From a checkpoint of a small image classifier.
Data: trained on telescope images of galaxies (Galaxy Zoo DECaLS), 6.6 epochs.
Rows from block 3 of a small image classifier, named by matrix and row number. Rows with one number belong to one neuron. Each number is 128 + 32 x the weight over its row's rms, rounded and kept within 0 to 255. All counts start at 0. Numbers have three digits each.
After each neuron's rows are labels from the 100 images, of 14976, where the neuron reaches its largest size: "responds to" is what is common among them. Only what is clearly more common there than usual is listed. The data: telescope images of galaxies (Galaxy Zoo DECaLS).
# gate: MLP gate (model.blocks.3.mlp.gate.weight, 848x320), inputs 0-106
# fc1: MLP up (model.blocks.3.mlp.fc1.weight, 848x320), inputs 0-106
# fc2: MLP down (model.blocks.3.mlp.fc2.weight, 320x848, transposed), outputs 0-106

gate.56:132071121120112120087047107090122149123121199152197100152158082062128140132117048135116184177118111118153193142112121140131116140045127192085186099134077075174163180108105102118156172080127059130115138132107072164109156126121149129164120155081132127151144179095148139126101137151111152108162150143137106132182164110068112
fc1.56:102111122149104070094121171129100159135161176186111124133090127083106176161090067093137157151090113119143140145105111176206135123064183154101099073116085127139162129101098060105131161102131103081144113133173047150115099125088134177177125111111132111084152123186133127133113103115134126079093143159140153074140150190091172
fc2.56:116057100155093107131166083129113175113062149136087058088109067115146120113153172150096063122095118153101130066122158172147121129144120181121174124143139136132118138139101067138173110086133105142137139082159145146104126130118110201138121107138158171121126091128136073079129198190129117123133102091119131173153155134182089
responds to: roundness: round

gate.508:125129125095109134186119116086106148127065135104129136150163151138148069160091123150080180132067097147107154122121178037116118165161170143178106189129177185085124174108144155126142154113086190096116146156091099194081169137191049173123123180133120157134142085131139135139143072191152100144164152149082173162087135111138158
fc1.508:133175111069071195160124123119153173155106147138073119107200112065134093193099110116122106173095169153131135118138159065135106163126157135189134115135198162174121198108143086128140180123116121125063133174136098164142149108136139136177104119158161157109122140133122112162115099145166107160132121129110179130099151142143135
fc2.508:117143125079149105049105112096159128092149123142152176140134092117109093116182152132077127135157133119152108138116102141100174133065113087121150155100101189130114123138141131107092078099165130122160149141169163154165095108100107147148158156125103128098097166135174054177103113123076134077163135112123156109142135161132123
responds to: shape: featured or disk; edge-on disk: yes

gate.68:156167111097152091136144174133097157058155119146129207138113132130120128087197088150076131094126138051103108104131126159143161106109128100147117143178152156124220165102082118143108144091178112109099125120139158103093162142110122148127112127150124184102130128061158105125083111155148129141129114107084138158184096126122140
fc1.68:132089098180115108062117093124145129137128136106112125144125152140137100158095160163164151084135102172151132138105095141099148106142129165114161158126127100165113090082151178123127132134101118074131130042160139126198127104143113108164115177154094134094080123113121147139205117124113129131070124102076079091131168118074097
fc2.68:140038140060164070158152189123129096139108114132045112150178140144097096162098139110168121149098128065143117148114109070098132136155091147182083088116180159098196123109184106134118142075130094127169111128102081192115120150085074094128190133182097166057160092089118135133110101128166149132119098121141089144128083140096095
responds to: roundness: in between

gate.414:095134137072092100139128111143140180193088106143126093163098120106092130107209149080105161079225096130091162093106093176097174149106168124133100104174073131119183145156082117107121090102177042132158144164079156160117129140139130176138142108156119102128129098130143140103092146173177108071112129108032118139161136112137209
fc1.414:154098109116143140121132135108134084112178204133120181107134111077125094124076086163144105203098128135183145173142122097142092122122117143098104086105192127163118105090072167139125129147086194134145173126159153126140096125139129169141134141117113151104181120168122138122139134044108154119085111156204131100108121194170152
fc2.414:100081145185113144094132125067081121126153116134124130140114177070066119094129157109140098119092132106150177069113101104106183121113166128141152103146093086089144102102122080113156141148049088113168149083176103162150122095097119170113186110047168128107098175133117147083110149143163114144135186162074076193079095146072152
responds to: roundness: cigar-shaped

gate.672:100151162124111082108139083137101180187163132157126159139145179149123113134078132144113107116082196155076106182174095111123167133182128146222099103072140097149175128139083112160170111105110157143110054157140138135116117108085106142159089147115106141095145132107080142074122114174148105114133184110125151140143134155104080
fc1.672:125138120134157093141076157127143134073060084122124148162134118096145111131141171164120087148117171041140162090086141127111074110127092103130151163102078148093093097160173121133108155089190146108122147112129163144135098158150148114135087132096122077127063104095162112119080199123167108154144055160090092087105160095150144
fc2.672:174116079088145092123146184074125167150071192146109137186180102147095113144149173072153115113152110135108137128143142163111108175134145142145183100137136112114139065154116173133092122061121116139151172129163160196097101101098125082137077145118132108116169080150133123112130093134127133108127098124195114175164156147136147
responds to: shape: featured or disk; edge-on disk: no

gate.468:009118153198095082093116133098125138110146170121099131150177153132152155146140177133185130150110139112084113133058129146154116082147100118148173147153119108089096121114136133159115135171126101187107107100080103170089096188101119111112124174148168105130153060149115190155145107152183092102147169162184095128159148137099149
fc1.468:052100169144073097115124110111139194141162160085121123141193150130142163182147118112158134160150145109110129116094113173139123089129113115133159117166095093084053118141111148160107148178147157202142130093083078166135117160074154081116081159129181088161164106131138155167123140130146101137143129148199130115179151155151102
fc2.468:161066122159118155127140173173124149070083171169162164136116114163078125155107135129148159141112115150149105118161141149102087147131120181092172113062122184155132139125142146142163151113120129098153165178141118151124138107086149147113095104143117180113102213088198164122105155114086118099106086088091116157150115076150145
responds to: roundness: round

gate.225:119144123181094101099128117045177142103136127120139140140126177159184130136143143155201121132115147183129111113136133155169137051156163075120071181153140219131148104199161120144093044073079110222102116160135117140128102111048104143210131138156126149151158155124120092147062064084084145137133134103134080063171168163118148
fc1.225:136099117162108137103170131105183144099102136096158116140145185150118139106144126152199096133136142122102125087128136107117127107115145075121079202135156144148154110169169134143097058095149098177124067144117113099135124124056082137210131111119099144220144142121094093130008091137071108143131120115163072067123164162129117
fc2.225:121093093159164206138131066176122142142110116176118104123178129175164105108082110133096143083120144117106131165077161176114083148104104150144106105102181134079093131131157126122140133152120177093116193116093184138087165088096119135125099095124145115118143080156150177106133114158142139115139108105101125124149133139173164
responds to: roundness: in between

gate.144:118135176066130107083134163064128167179103104095074127143156143163107166104170138150169096135099166117134141175143160166031141139078129146142152158128152093091109123074126147079096132111132097064110124120098168117157067126135190162080092197106128093174132173099120130075158107110096156154127165126152141123148082093115111
fc1.144:099147212090152116115124160082138161180102174111104080167163124152139159094145136118141117129083135165144150167131137154063146146116123149157113160127157113086106134126124132104095075109133139104099133113145151106202082177162150149118084155145084050206131145134156162104185086128106164127124138154098167153106105075094100
fc2.144:132106151139161144145120088196135110070120144132092103146147105106165101088155098124131067128198166137128161093162149117147124101131138113147102163145108066219078088130164203116162115112157185118119099097143076171141172102144114125190129120128103100150110156083080076178117048119159114117137060158138155072085143147110140
responds to: roundness: in between

gate.264:138186112159163106131147139148109136129098165117132102142075128122133130137075175096152066127113127098138141107117112117116110133113082125169079160167127121146149112110117146147186118122098122184143117139170112166170114147138185129111085137108135078107163111081142210066134090052156171196136144111116106143140162128062148
fc1.264:120101080112139109143086152070134126157171162121121121102128152109112076133146119079142194183152112122171089123112187157136129139165187147125136115159100123124088148133153156141107149114123137144068126116148178128102155147131082118165149151172078137149091215150092089138083153125126040140066102183089110107131113134178083
fc2.264:145139132121140106107190123182120086116108069138112147121189083144103109175105172102106098147141080097099165126143064088139128122158143156104184125156100140168097126099123112178144111155128181147136101171086175136143159177187140131070135108124105116116181148119106135103086127069094109200210126094118103100122111152125135
responds to: shape: featured or disk; edge-on disk: no; bar: no

gate.731:156133142117090146129150175141125099101141156115165059069092161120151156120191158142146123100128178167136114123154110117050105183126120125119170119070094219139185132089149133179128163123120098106152121127123130188102135083149128121168159126148136119101100168156115119154100108200104163147123143105167134136163154186121075
fc1.731:145121100150154084170100103130093147143139149097075129178104125139120191141138113097139101149150093099149137150147176121185132136093174130092159146199158135101137031085139066156146160147137127171113120136169167118167113194141171136118139031104120109172188110116126154151176166105127142123073102162086123207053183110136146
fc2.731:135098155102147112171126167187063171120174104117156171107124130145160106143145155176138150143083179117171168151127062149104124096146096107189110169143099197128124177192143095093128123115149139119179141152130082058138162133188117086172133116036124156204124114134122112182146145151111118101122157145104113143060097131085166
responds to: edge-on disk: yes

gate.484:093139152095151065131092134125146145058138129042129174094167122182114128122098121141150142139159106202153151126088098171138129106180142106167162165070141135123121101129135129116156114118149118115136140181122163172146168176169113096138148141113097182157130116131125164101113125148140124127127095070137129178183094116146110
fc1.484:110152178180070134156183119088166113139134111163171096131075211084081168158202063129127087163109133106118130199176141114130126189060114150073139075148112047147147149134099146121039076131120179154148081120133147150139061080121119137053097134107107075116131161099102110130109109109173173134133168166164126108129082108093128
fc2.484:129169139174094115119111101107136106135133121056083115139163090060151102106171144131119129140105168135146109126144058123113171128115132069085088137121171095138126156130100162079147115136103096129136152124127182042188081149115120113092196092126112161137092085143137141038146152125132122099203144088121105112136105134172119
responds to: roundness: round

gate.177:130176096135112064173111091138134105133071124114081166142094104133148178116073107143153119146163091120074145105174125113125082099139081126079123137126089149086112092184134186143139134128151113116159060114138039155156061059092104086149095129102170088149052148104128152056145114166065119167098122132136084189140137062205128
fc1.177:130130171135166150076113162132081091106154099176167166117121145080167092103090090201134119108110151153134100169120175149095117139135169095140120075105142137208093125195098177108131103156147133120148114109092166107112155150100085106114071166169093037145131125088109143155132107074126155115159111126088164122140111137094155
fc2.177:142131094143183145074072149145087144103177164145153136120146123132088106084100104160204138098129150173147084067119110086117139122129177196088145125159088166158108147177107162195134112108144094147140116083151166094129117175113080132191074141118123130137054116075123140139184072145135177130173133083173143140150146131055187
responds to: edge-on disk: no; bulge size: moderate

gate.352:129135135106046159157132111120115128152105138150169140113108137205154070126120107140109184148085145216121129129092142092108096119104119167145096070092114192126119155131117083149113136120168108128149097132073078118155122121183117220121080126095169159158079173103153143095109136116144169130126177150141113079077169145098193
fc1.352:165161131101068142139180055151157155168101161153150148206097124109124091108105129144072066134132146105165139127078104127094135099162130116113105081138133163139105094108119055138110086055114130092147159122143069107138147101138139149131131118109063146053073118130098176079137132074122156100099106135079127172138172153111140
fc2.352:105092148179092180106183160103125097179104213163151123191145157122141110089126118156116091137145172092111091118156084146136111149156177126147146097167107124055162150119139102139109181153116104182212166095157147083134084087146170065115104075124141126119117127140142197086115120172086124115168120130109136157161119105086116
responds to: shape: star or artifact

gate.350:198125126090157103112098120132164114131147177142152142139112113176188108132140054137165074144124106180170120156141146119075144128077170127076158159155191159092130105119120135143143128093149099127160135138177086109118141106020159158117105099134114149171153119098098142076124167147162135120161107130152130157134121117133145
fc1.350:112125156092095140133128149125139056106041090106158143158142112124164133132155111095144161093092121126142126096137123107152149124176189162159134098095113149117115090134094137102111131104097127117151122115137108142097115178183127066096135154055145043111121183145170156096151063099178157169150136144169131125116103135121196
fc2.350:160127129112183151117078160103070233155158154146096123111140134181136163149137159174113099185150113109073128147117156140122108155133138125118128142141185133130123095168133142052167124066164108100125120039119145106070139135168116093094090136137127151180079161165119115093155144119216085098119146179114098220128115102060132
responds to: spiral arms: yes

gate.342:138117111135163104151126136185130123121113146125102118077112169161128133143124113106212130110126140082111111057125085093171150119104184124096168154168149108183105104123174110119145119114121137107191114096125106158161146085094138135125132070176124180161166076152099123109095116141086154140094134121149105143121114154109119
fc1.342:118136170158110120080124109124165143105150109146119127171151120099124140057181124087064120152044137142149107169105172144111151107174138171170104076122094125114155112094057154130164147149116142084072125110132148131102131090171111169151137095117141118082104170074147139151199154128145119099139164147147112132086089121101114
fc2.342:131100111140105169134100059185147165137093099142107123157125124090122170164101123088101149122216135164163122090140104110144154078049117059150131154155128128152168066132137164099109130140130098125117109153071214104101135125160121121111164137195133156147126108107119076077126156169066111133125089107075160113123112118075139
responds to: roundness: in between

gate.374:122156191134110088145167068159152185123124105109125142066130192099172063122124149130108077173133146142109155133109135098036099139150138129118132141137115167131077111092184139138158098127122150121131111192158118138128056103110154161187129147116122146159113156147116160129112140111128149134133147108139130167150147097089119
fc1.374:103069119120127110151153112114138220145095109099134107117112101093170138064136128176159117123164146112106133119110165167062096108155149169084105078116131089159188073129110154119150141172068140177109111177197132132161076165120139166154148118056114114201185169125098128117149114161148062150116131129162146144143175096108099
fc2.374:172213066158141151145141103137136178145033121186113160108038160126126126142116163125069154100071134087100157171149173169166123198148116118118106102123085113124116125128195185128169136156094111192135170186181126134102118120138141141127115090051181126137169132117105165101137119113103036150116122091165114081129101124121115
responds to: roundness: cigar-shaped; edge-on disk: yes

gate.518:161107137190136146141140165142115080116081070083127129077132105128153137121081090139151167088095161099154119103161121104108211045121155104122071157133097174153168158202133088144118144115068086110124104095149172168126115160081109139130181142057144143162115108104104118117100092067156089119135136137072124135186098107150142
fc1.518:105135136103109116082132149155165177108153192142110117136103143153145066152172113169155130145169130155129125110132129123182088183161134155202149135111171135159147154073106117093178208122139186110130124110080101161125186108203159143087144116138130184121190112125126149072129120104129148067163094133148059124117166123130141
fc2.518:093043151150150146132168101144126124160112121076142133116095146160149194165153114125135130138179074106124079142119147149119140127138156091116166127125072133137148158082155171144106149131097113115110178170133148131073123142082125128100157135056071104158073044102194191126172101132103148140170106114143153092110136153177111
responds to: roundness: in between

gate.200:135122086172120166176134123116133150143091126109087098144159108095124137177162131093125118136097063151092128134148088186193105144187108130161155122130138114100110106118083123128128195168122142170061087123096083106169187117044182142130089136119075153097155105175132143125194170128140139088113106093158118198126163138185179
fc1.200:099151114100097146133106122091137121156082132107111131181199158100133128144128117097170073112151090121113123203179094186144086117184115137161121114129116129107131159152088156061149127255123161153150070132099071098089166119141144063171116151105111163102147098096106063077172139114133113155172088128131151149101108146164101
fc2.200:112065132103147159133080107050169094138077141174132142169118117114108113107113106106145156127192119064100140129152137100157138082171139104087144104129120131152171101166123114118117111133065078113138143136141146081103128143188128106101124072133131129119157193098182158163094111138098123102149109112129118149048148143165076
responds to: roundness: cigar-shaped

gate.700:126117147100125135091136114095124152185121082147145165123121137093165115156116199075130152041123169135118151107176142087124082132102119149090138138137164088170125115119155094154163104133115146199146176174144089116146113129111166118129113164177168144100116191018099080137133138118106170151108110130116109101081173152075131
fc1.700:117089129102089101146126148081136136111123129140089156157165124147125094166081131090088159108147142148127179108105127079165137163091119135135133109166136108110169089106107075132151106133106111141168139094115119142160077129116144086110162134182121077115152126048120088185097128071098132078171153150134097093105155089079126
fc2.700:181124167081168113169156117146114154095121131158112138142099145122119061120147160152133129096210159117165089101083124117156154114122103149161140151083180129108149140122109179136119061136152188126144159161108156135176175128139102108089103148144145154139130153088057123103130131124084111114162150145097142048149119071115156
responds to: edge-on disk: no; bulge size: moderate

gate.391:123149105112134173103121115170126161053162078171087077144167131105096122086130099090132141133151098109089113134163151105125133147155129134183171127124128125123146148160099155148120159089124102099097048142060112051129153151109151152153074135106106122188105090164106134107161130101071172178139056157074114137113126104087126
fc1.391:141115137137124159103073089173122154098128143155126085075134169130130142092118080139189148163148104062104127171140215165133119176113137126119119111115143178149122113162137128083129195100171149160144095184091111152148157131178141119127133186097131100163101170131120190123205129138110154147144116150113125119097153142064120
fc2.391:088133156127137115068118097149120150164082132177154091081124183133134039158138110115144136091112108127167137139130127138093148107143191138144116146136122045106157109092139146113068118100128126199073127062135148172124146166124116125074155166147159100088108132070129163095183125090138169094155134133075108110115131181143145
responds to: roundness: cigar-shaped

gate.426:103130113098110098111140159099146141143128160137098130139103135086109082101169081119124192148140126136152150154119148164140094121164137119069130161153128139138108159129127159131204143113134109172110129085133110195098116098092156186155119068081145146127137144154087099130118086097100126148143101167105140105140079137093143
fc1.426:150132089113114108150109167110106113122120120150114143078111103117116094067142115090110146139130118159127217197118149120172129111116074150082067160150155135155124158104106089119142136139175071136085074141172152156104122065134159088153092041097097158128137119124178134111121130109039119160129121159157173123106149151106067
fc2.426:120100153119108130132148153141080195135134124172103051149142156122123185158132169096093160129130152102118113065151134167138076080126133166163152097106134110169124181148131080127141177103097173115105135094120107127134126148088091104111096049107168134168109120155125183116183151133130142066098088128146102182128128131191122
responds to: roundness: round

gate.512:128148158097138184153109129142117054113108145153097064091124108126080110125158130155183197112111070128134119097175165122099133105134080159144070061066148062131136151142123083137114143118098120181153111157100114145074127077157131116134107122199123201196108120132083072105115111144138172156154114126072120142113131189141107
fc1.512:114153101072107090052161166068113114113119183111126202151185161084170097078139142199121092079164127154178134145128103158101147090126152146154058083142126118116156126121110111114112160153076141123133096114104099121133160133129166143057181121170052067102128137176088103194107091130121141131133167168146144085157083171116100
fc2.512:155144063159120112127122084165130109095155099128174100146076083145146138073082081180184135097166147165197161139110188168134191143153132157132109129124123125155131148190080101130142144187182101112154114140121127132146152052186132109114158143158112117193115147099164134151142144145100098149129122138160166121160161121095166
responds to: edge-on disk: no; shape: featured or disk; spiral arms: yes

gate.334:124154107127189146151091123147084175112103148173078141068135161188144161164134121088086143166139148162143160090126152110089122145142163093144047110166087139106102117158152141152199094137059173088113091096106125132140060161120072137116145180085128084081143113152178158092156084122099097167170139159176111122134166111205112
fc1.334:159125144083122169139102106145107156139149111118110104149142124115111163116055146105130134118115094106128148076122162152131073091070128096174108123109104180122164090129165137154195079136132116134145134117084132163118107129095089153128079144130041102049157144119118171156142067140134122151141218114171146141106155106204155
fc2.334:107071154109114166130089164125132129161109125102084130144088152166150151098143112179179077083121094113151089176119141142200125171141117132097163096120159148134147145207155112147144122116139147155198124184148101124144086113107096147107136149126113091111152093135127143142165193118158183162145129133131132024088109145152121
responds to: shape: featured or disk; edge-on disk: no; bar: no

gate.55:121126193108097074000098123162133087070070189070188149074145041179125109131149139124191178176143176156149107108174138138148139158135144168132109173113151166109119162125144117143099106134175071211134141127133183091101093120125120079128093109142149129197142100084128092163125103158115121161107133105116089059122129151159131
fc1.55:158166112124139143150130086099096089102208164083074133150131121123120120073080129154084151123158158183129199133137134149142109123167080132050159123146134067122108142139113136112122130136162191163139110100134134069175145148199123101139121128077141153139145144077120172069184137094072129096132118070122126117093115108131149
fc2.55:147218117119168194109167166136093198141062168108089117095172189141147127133125098094127142128102133115086163127109113070174164156063101151104165151139159130140149109092107071105152114118140115099126137131133124131184159121135124126069152071103144124107144120152133130106128076103142177113077136073178130123181153155090099
responds to: shape: featured or disk; edge-on disk: no; spiral arms: yes

gate.333:115110172106158106054136147101128188102071214112122132110105094131081080096146109108103113149073090123170124134101067111135119127137097141138137100121127102133171193084062165130096078102136093150177131153147096098166072125116115108139089212130100101073116186141120144148189134194088202094081155168079109144082081076085103
fc1.333:133098139131139110102091168119138123163111119144126169117065131096118173143137134139130076122161164067150115142166071074165136092135161159120128173136102103208112114129146127123079193149137113111131159131122132068151138146145122141166098146079162124138083122072124099120107130090063146161111072128178128139136081095117157
fc2.333:202121148082087173119127151155133068161154164074180155074179163113143103117065185166184165116182162157176113098123121112154067118170094150181077140106119142148077129165144175135082160091094122106152144130104109135107112090123110166061064129158130137149082156118188146111163101136098124118104125118133093152143066133195110
responds to: shape: star or artifact

gate.721:133103157189170134177134101074115126126149125148152105064146093157135087126165121129093125177158106101110075108051180079090098119117137089130141159068082128175143169094155112085128109125146133135135130070139176169167145116170096139161083059123160065094190116075149090108167103098117130167146155184131105143108145166143168
fc1.721:134165119076156114101078134210118099121094112112104134178130116023117172138106141105126124118113113112145135111154153184117105146156138200122115082200126139091103061162119155146136153132117150133126160153119074077122133129099122063129114180150128133149095122176157143081128165126107142104126083082153157110161136142121090
fc2.721:116160099118157131095101119122127201133152113106097125124140136139129158173145088121126136118112086065143065084105116108151101163078129101117120156121155164168135180141138142195141090142140149137145083074101131136147114158168147119130129108182138105121129113134118112088141121122138138162125169157121152144156155214153129
responds to: edge-on disk: yes

gate.588:141132090146106131108132131128086113150094130138148149104148133098127123071145127060094098126137054136107149131172141129114064111103147116126200122129110111138176059088117107162121177110064101114133097091167116123123104170121146133191063090104074082108086127116109097160115165092105117139113144119162094150118180098138136
fc1.588:144143064147081107111102088172104110151143121120083124105161155137113114102224060081155093173145066145155192180132141139111089110043100105077100141131058052096121047090130083133132129112105087059138117068156062073117107095126070086164089116120119091072139117113126129088083136075113124165126072070155091138118128112132092
fc2.588:108142179075126143148091101166143075129118143179054145140111144126155124039101132191117180121136150117125100127115125110136132073134142141134136091138108151126074135143132182091121101175105211138135168132103155159118108111134132122133189135159143122141157110167092164137102149101131106135137095154188133162138080181163180
responds to: roundness: in between

gate.419:135095167105152124125096116152153156148136134111062137142095163146195140107108159169153109106098162121142154087100130168121164167133164113134112173101130128152111107088113130178112144117164095020226134147156148148135094113128146171108140110189091147097125088136080138111110113135149134086144125088112153136210134112151110
fc1.419:102136037181119109159162152129137124115136082135178102175187099067103135152143085129113161177119118142134154204151160115128128076140127140135124098095083167092121105157128104111117121107081146178029104101116129121122138155104097076122147143124148094121138138161189159119109152112145097176089152198107123142060113107097068
fc2.419:160131126068152163135145153109144088167105188129158123106130138170139120084090133135031091162115136116127185137087116151097191145167162118120137114040138104153071147161076120168147103149165091148181160115102169119137072116143148178202134119161143143170148125158102129069157215109118159118179145107104107139170101152083162
responds to: roundness: in between

gate.485:112150115117140216111077152140146133105105134123170114073138090093126168176168073166127183123124112146051119166159071198174128123178157074118139146119184133155103162211116133142152098125139138124089097116102151151183116112170156142147103095101083107097097160116053142139134141117109142121118121099177130097148127125154137
fc1.485:074156120109105120115064130129119106102109149125158105103119113190135139157136098159100054149137102106100112154080151153157145128105137145129159146114124188137148108156141134086067105112120057131127160145121150116136124147104125143110087074136150109123134114097124179126099119181114133126179128201129147117106079130124095
fc2.485:169157128114129087177153111096152137111109120128151114128093117112101123099066129163145109207182093093130062099114132150118134113090082137159098061099120145134151143122129127143087112069123226082141119097099117042176123113217175150107159095152106109098133130088162085146136144134153204057170113077124099135133126168088149
responds to: roundness: cigar-shaped

gate.22:137110116097122143123090177164190168109165160153143104135124132155101157081125127172169112156077152089128123136108135138085137173138138109087107088112117096113142056124067137089104120165175124152136123082133093111149125098133089161118152164124181111106094098147085147177044092167183095195111152201130123139138127128084162
fc1.22:064073118107116117105099096175180161113150083092078146135137092086144099142178161101120155182113090144146088128093166134131068145138186161107128133109087068066148169115087101080112151116126157150154140122134129094126066177117144137108136138107061178144112113117166118173092201133151158137115126143141129160098087161109159
fc2.22:168145155127094111107132115102131182153138178181113128206109129141078092111113144160105115072075138048049128127136085155144136151134126164192115146131102173161156116065159124142106142129188113121117077154116149156165119180155113095117141127133169170130117171123155158176091129175133108176123142059097142084146151152106147
responds to: roundness: round

gate.740:175107128133093125148166125168208155106130090168164099087137153109147121163169168184078078123077104151118098103124145140153091134155170125146122069109157128144128088140077160119135122138131096162075116103105079114094157123149099143158138095088190144153155120153119085100080167068088109145135119158156103074144125073125137
fc1.740:119096163137163129177102155120203118085156143119136153091164102159127095090137171148104181146154128120148098122113077162135093147137100160168117132159093102153104129094106180068085083087164109153077171126136127113114102126172149171072145170119109119148153049161130093159095150130103135186150156129128055124114157111051142
fc2.740:112152127101120093118167146199131173138129133091128144147115086135145206148193140104126136097120081052100102083080161144153168180164167182111173074144151169160143097096155139132142165115103114164102105134120140162156178106153085095120185080141124156082175134119179122149152055103170123147104154179066073162160161127102125
responds to: spiral arms: yes

gate.353:071123152122146145148131100217160179096166112050135138156142181119151143133096135143095117087136117103156120112110169101066130125170119097133055154133134112152134167137167058081155162097149128118142094086172122193109125118131129165138128086151120143109095105075147193180138159138134131081109144130074212166165089180191052
fc1.353:127125093131175114084158111181166186091101150070179116150131089143147090137147139185101151131105155111133072117116129120131155106142151111107117091091089087133092139169132112158159180093141104127163222112184127136153217119135158142111141104141158147120121124093184110102159149152107087077109144164142126069142156119156092
fc2.353:121147092121120108158080209115115112144127165126190161131125137093151083215129181122147132105155148137076203185159123102121105163082154087120105133129153134124096144152130107133127127113081103147143130133162123147152137129085092141093075114112119127156138099130199200150168093143124127117161143074109131139106106078121131
responds to: edge-on disk: yes

gate.528:109158111201208146170114146117124175130115119181085090103111135093131130132156092180119155050157074160091101144126167119151083107109135122176104156163116146129135119151124178074140151121128048147164124077074150138108106151094174169129153177130096115156202113107120198164136181185090139099088144084127145100171163115131092
fc1.528:054154043127162119214126142167143076121082082150121056147113132115146101098120171107190112099088151195158170138127112200135144173136077089148161147162161137191088128168096072108162123107132170119081154154109103139127093107117142182106147167084107099099143152038115093130115187147150125122168136146156113132072187108122098
fc2.528:122162151058129134158157173086157154080175120158099077086089157126127066106172069107156149109106091147113103112111083156066143099122156166103143150153112061160159132165092118197101089138092108125104113148127126092158100090117159118092097109105113111072125178098101167117159104142083144098112167188063129139118159185113147
responds to: roundness: round

gate.596:133138178167150139141144098097190152120110126130077138082089148131153095121130148140151151117111106173129136110147096185083070119085138099163106158133068062183121184139098112175150108141124156123141117122183164130134145062101144120106156122078138099191089136122119124101100102131087131150136138188132089070130153075129146
fc1.596:129116141116127134116191109115076089098150078103105129124178152072127113170114110109105166116133176100074116111150105102139118120138116189120110094180166156119107075185119128115108145146147144098173143114097183163137113042103167127083128118093096125069154122128089195128086113096120123103084096131131139101107142196066142
fc2.596:103171196162087140126178110174088139076103052146070126106163165122102130126118120123135151095085127104177079076110136154124140102133087129127143124140139106111120128145151118135124123109154101154193093169100079094103121186127101131122132089146172091154121126095081180126125093145158129119124124138139168135221126156090129
responds to: edge-on disk: yes

gate.455:145126115105108109132174168141094145097115151093130146125126131095184124080065186132132125113124148124075127154109090123147119163123101110152198162099189155071117201169111133120122151153128163136081165105076123136138142133161145153135088120152100073103118131152104123106069141197078137120126126139163105098139102116130121
fc1.455:140153088147191134135095147131092131162159129135151104124112082104124106159134167102091169081111191132100190115138171140136148131130112070060172116095148151137148190129160159085170160124133113060159174132155119160096116167122107117163101127119106118167099143162157095120156122092156174109149111100092104124097165132100112
fc2.455:151124127143121116075128078095134191116162136122141118116142125165110058145212083154161121079137082114099183170119173112130083104152148135160122137100181145172189083111143088134120168140184080172221179150137142142146151123153166184145121085167074167120120093099080101078152098132100060159111148105087132139075128127109169
responds to: spiral arms: yes

gate.321:163132165087058100183142131121130155130120126059113175152133161138141112142090126111102123103123070126113120118075103112085118100145155082103117091109093083125134128096101139079113143084119171140139034116056155172127100108138117120156129079115084136135158150098157113189092169139155112119141165056117127087177137138118087
fc1.321:136137124147129142107169155085103096097101170122138168093091093133138101159149138138093170154160086129156153137110083077171160076118127176150131159163165142121167112164150188133109143059117145135187161077092145120142148128108100122087178167077127075112130100089096197134184099130150128137157096161109118149134142116108101
fc2.321:171160083136118082124140150149099169067103105160115178146093109124063110102150192136185155134077115129095120121106146081161109072156094064129103147096126165148155075159126051070141166097164163178085175124117140138154067089181124097071151153116133163166087146172118141155102113164127063153164134106146154100154113117108160
responds to: shape: featured or disk; edge-on disk: yes

gate.710:159167160138118147152151143164088145102168117095119065133101137109064117113128092091120135114135141126145169143083094128085087140117109117107079094173139194091192113096138170100122120152050104089156092152107089235205135076111109162086073133110182115092156190119175142165156127130132155111136180108107135140154150097076129
fc1.710:146097111152094174086131094115136149170103124140189166101159182145137102069129158191166145159150113152097065102125075130104167141142141149081122109107133103139059131133113102139170134084116116131098146097110138051099163134150189060170114119180128133163108132133106110090106153119105068143069117118135131124116081114144160
fc2.710:107136120116102146186155095135096161132114124129093108105121165145154165122110103111163101127079102181132163082163057118097117118124105135190159146177097136129144056164189146160132124148117114090094127116152100172102167103126130157117108111103066087135092114170184053111125085133116076132049183085124108197083142092069108
responds to: edge-on disk: no; shape: featured or disk; spiral arms: yes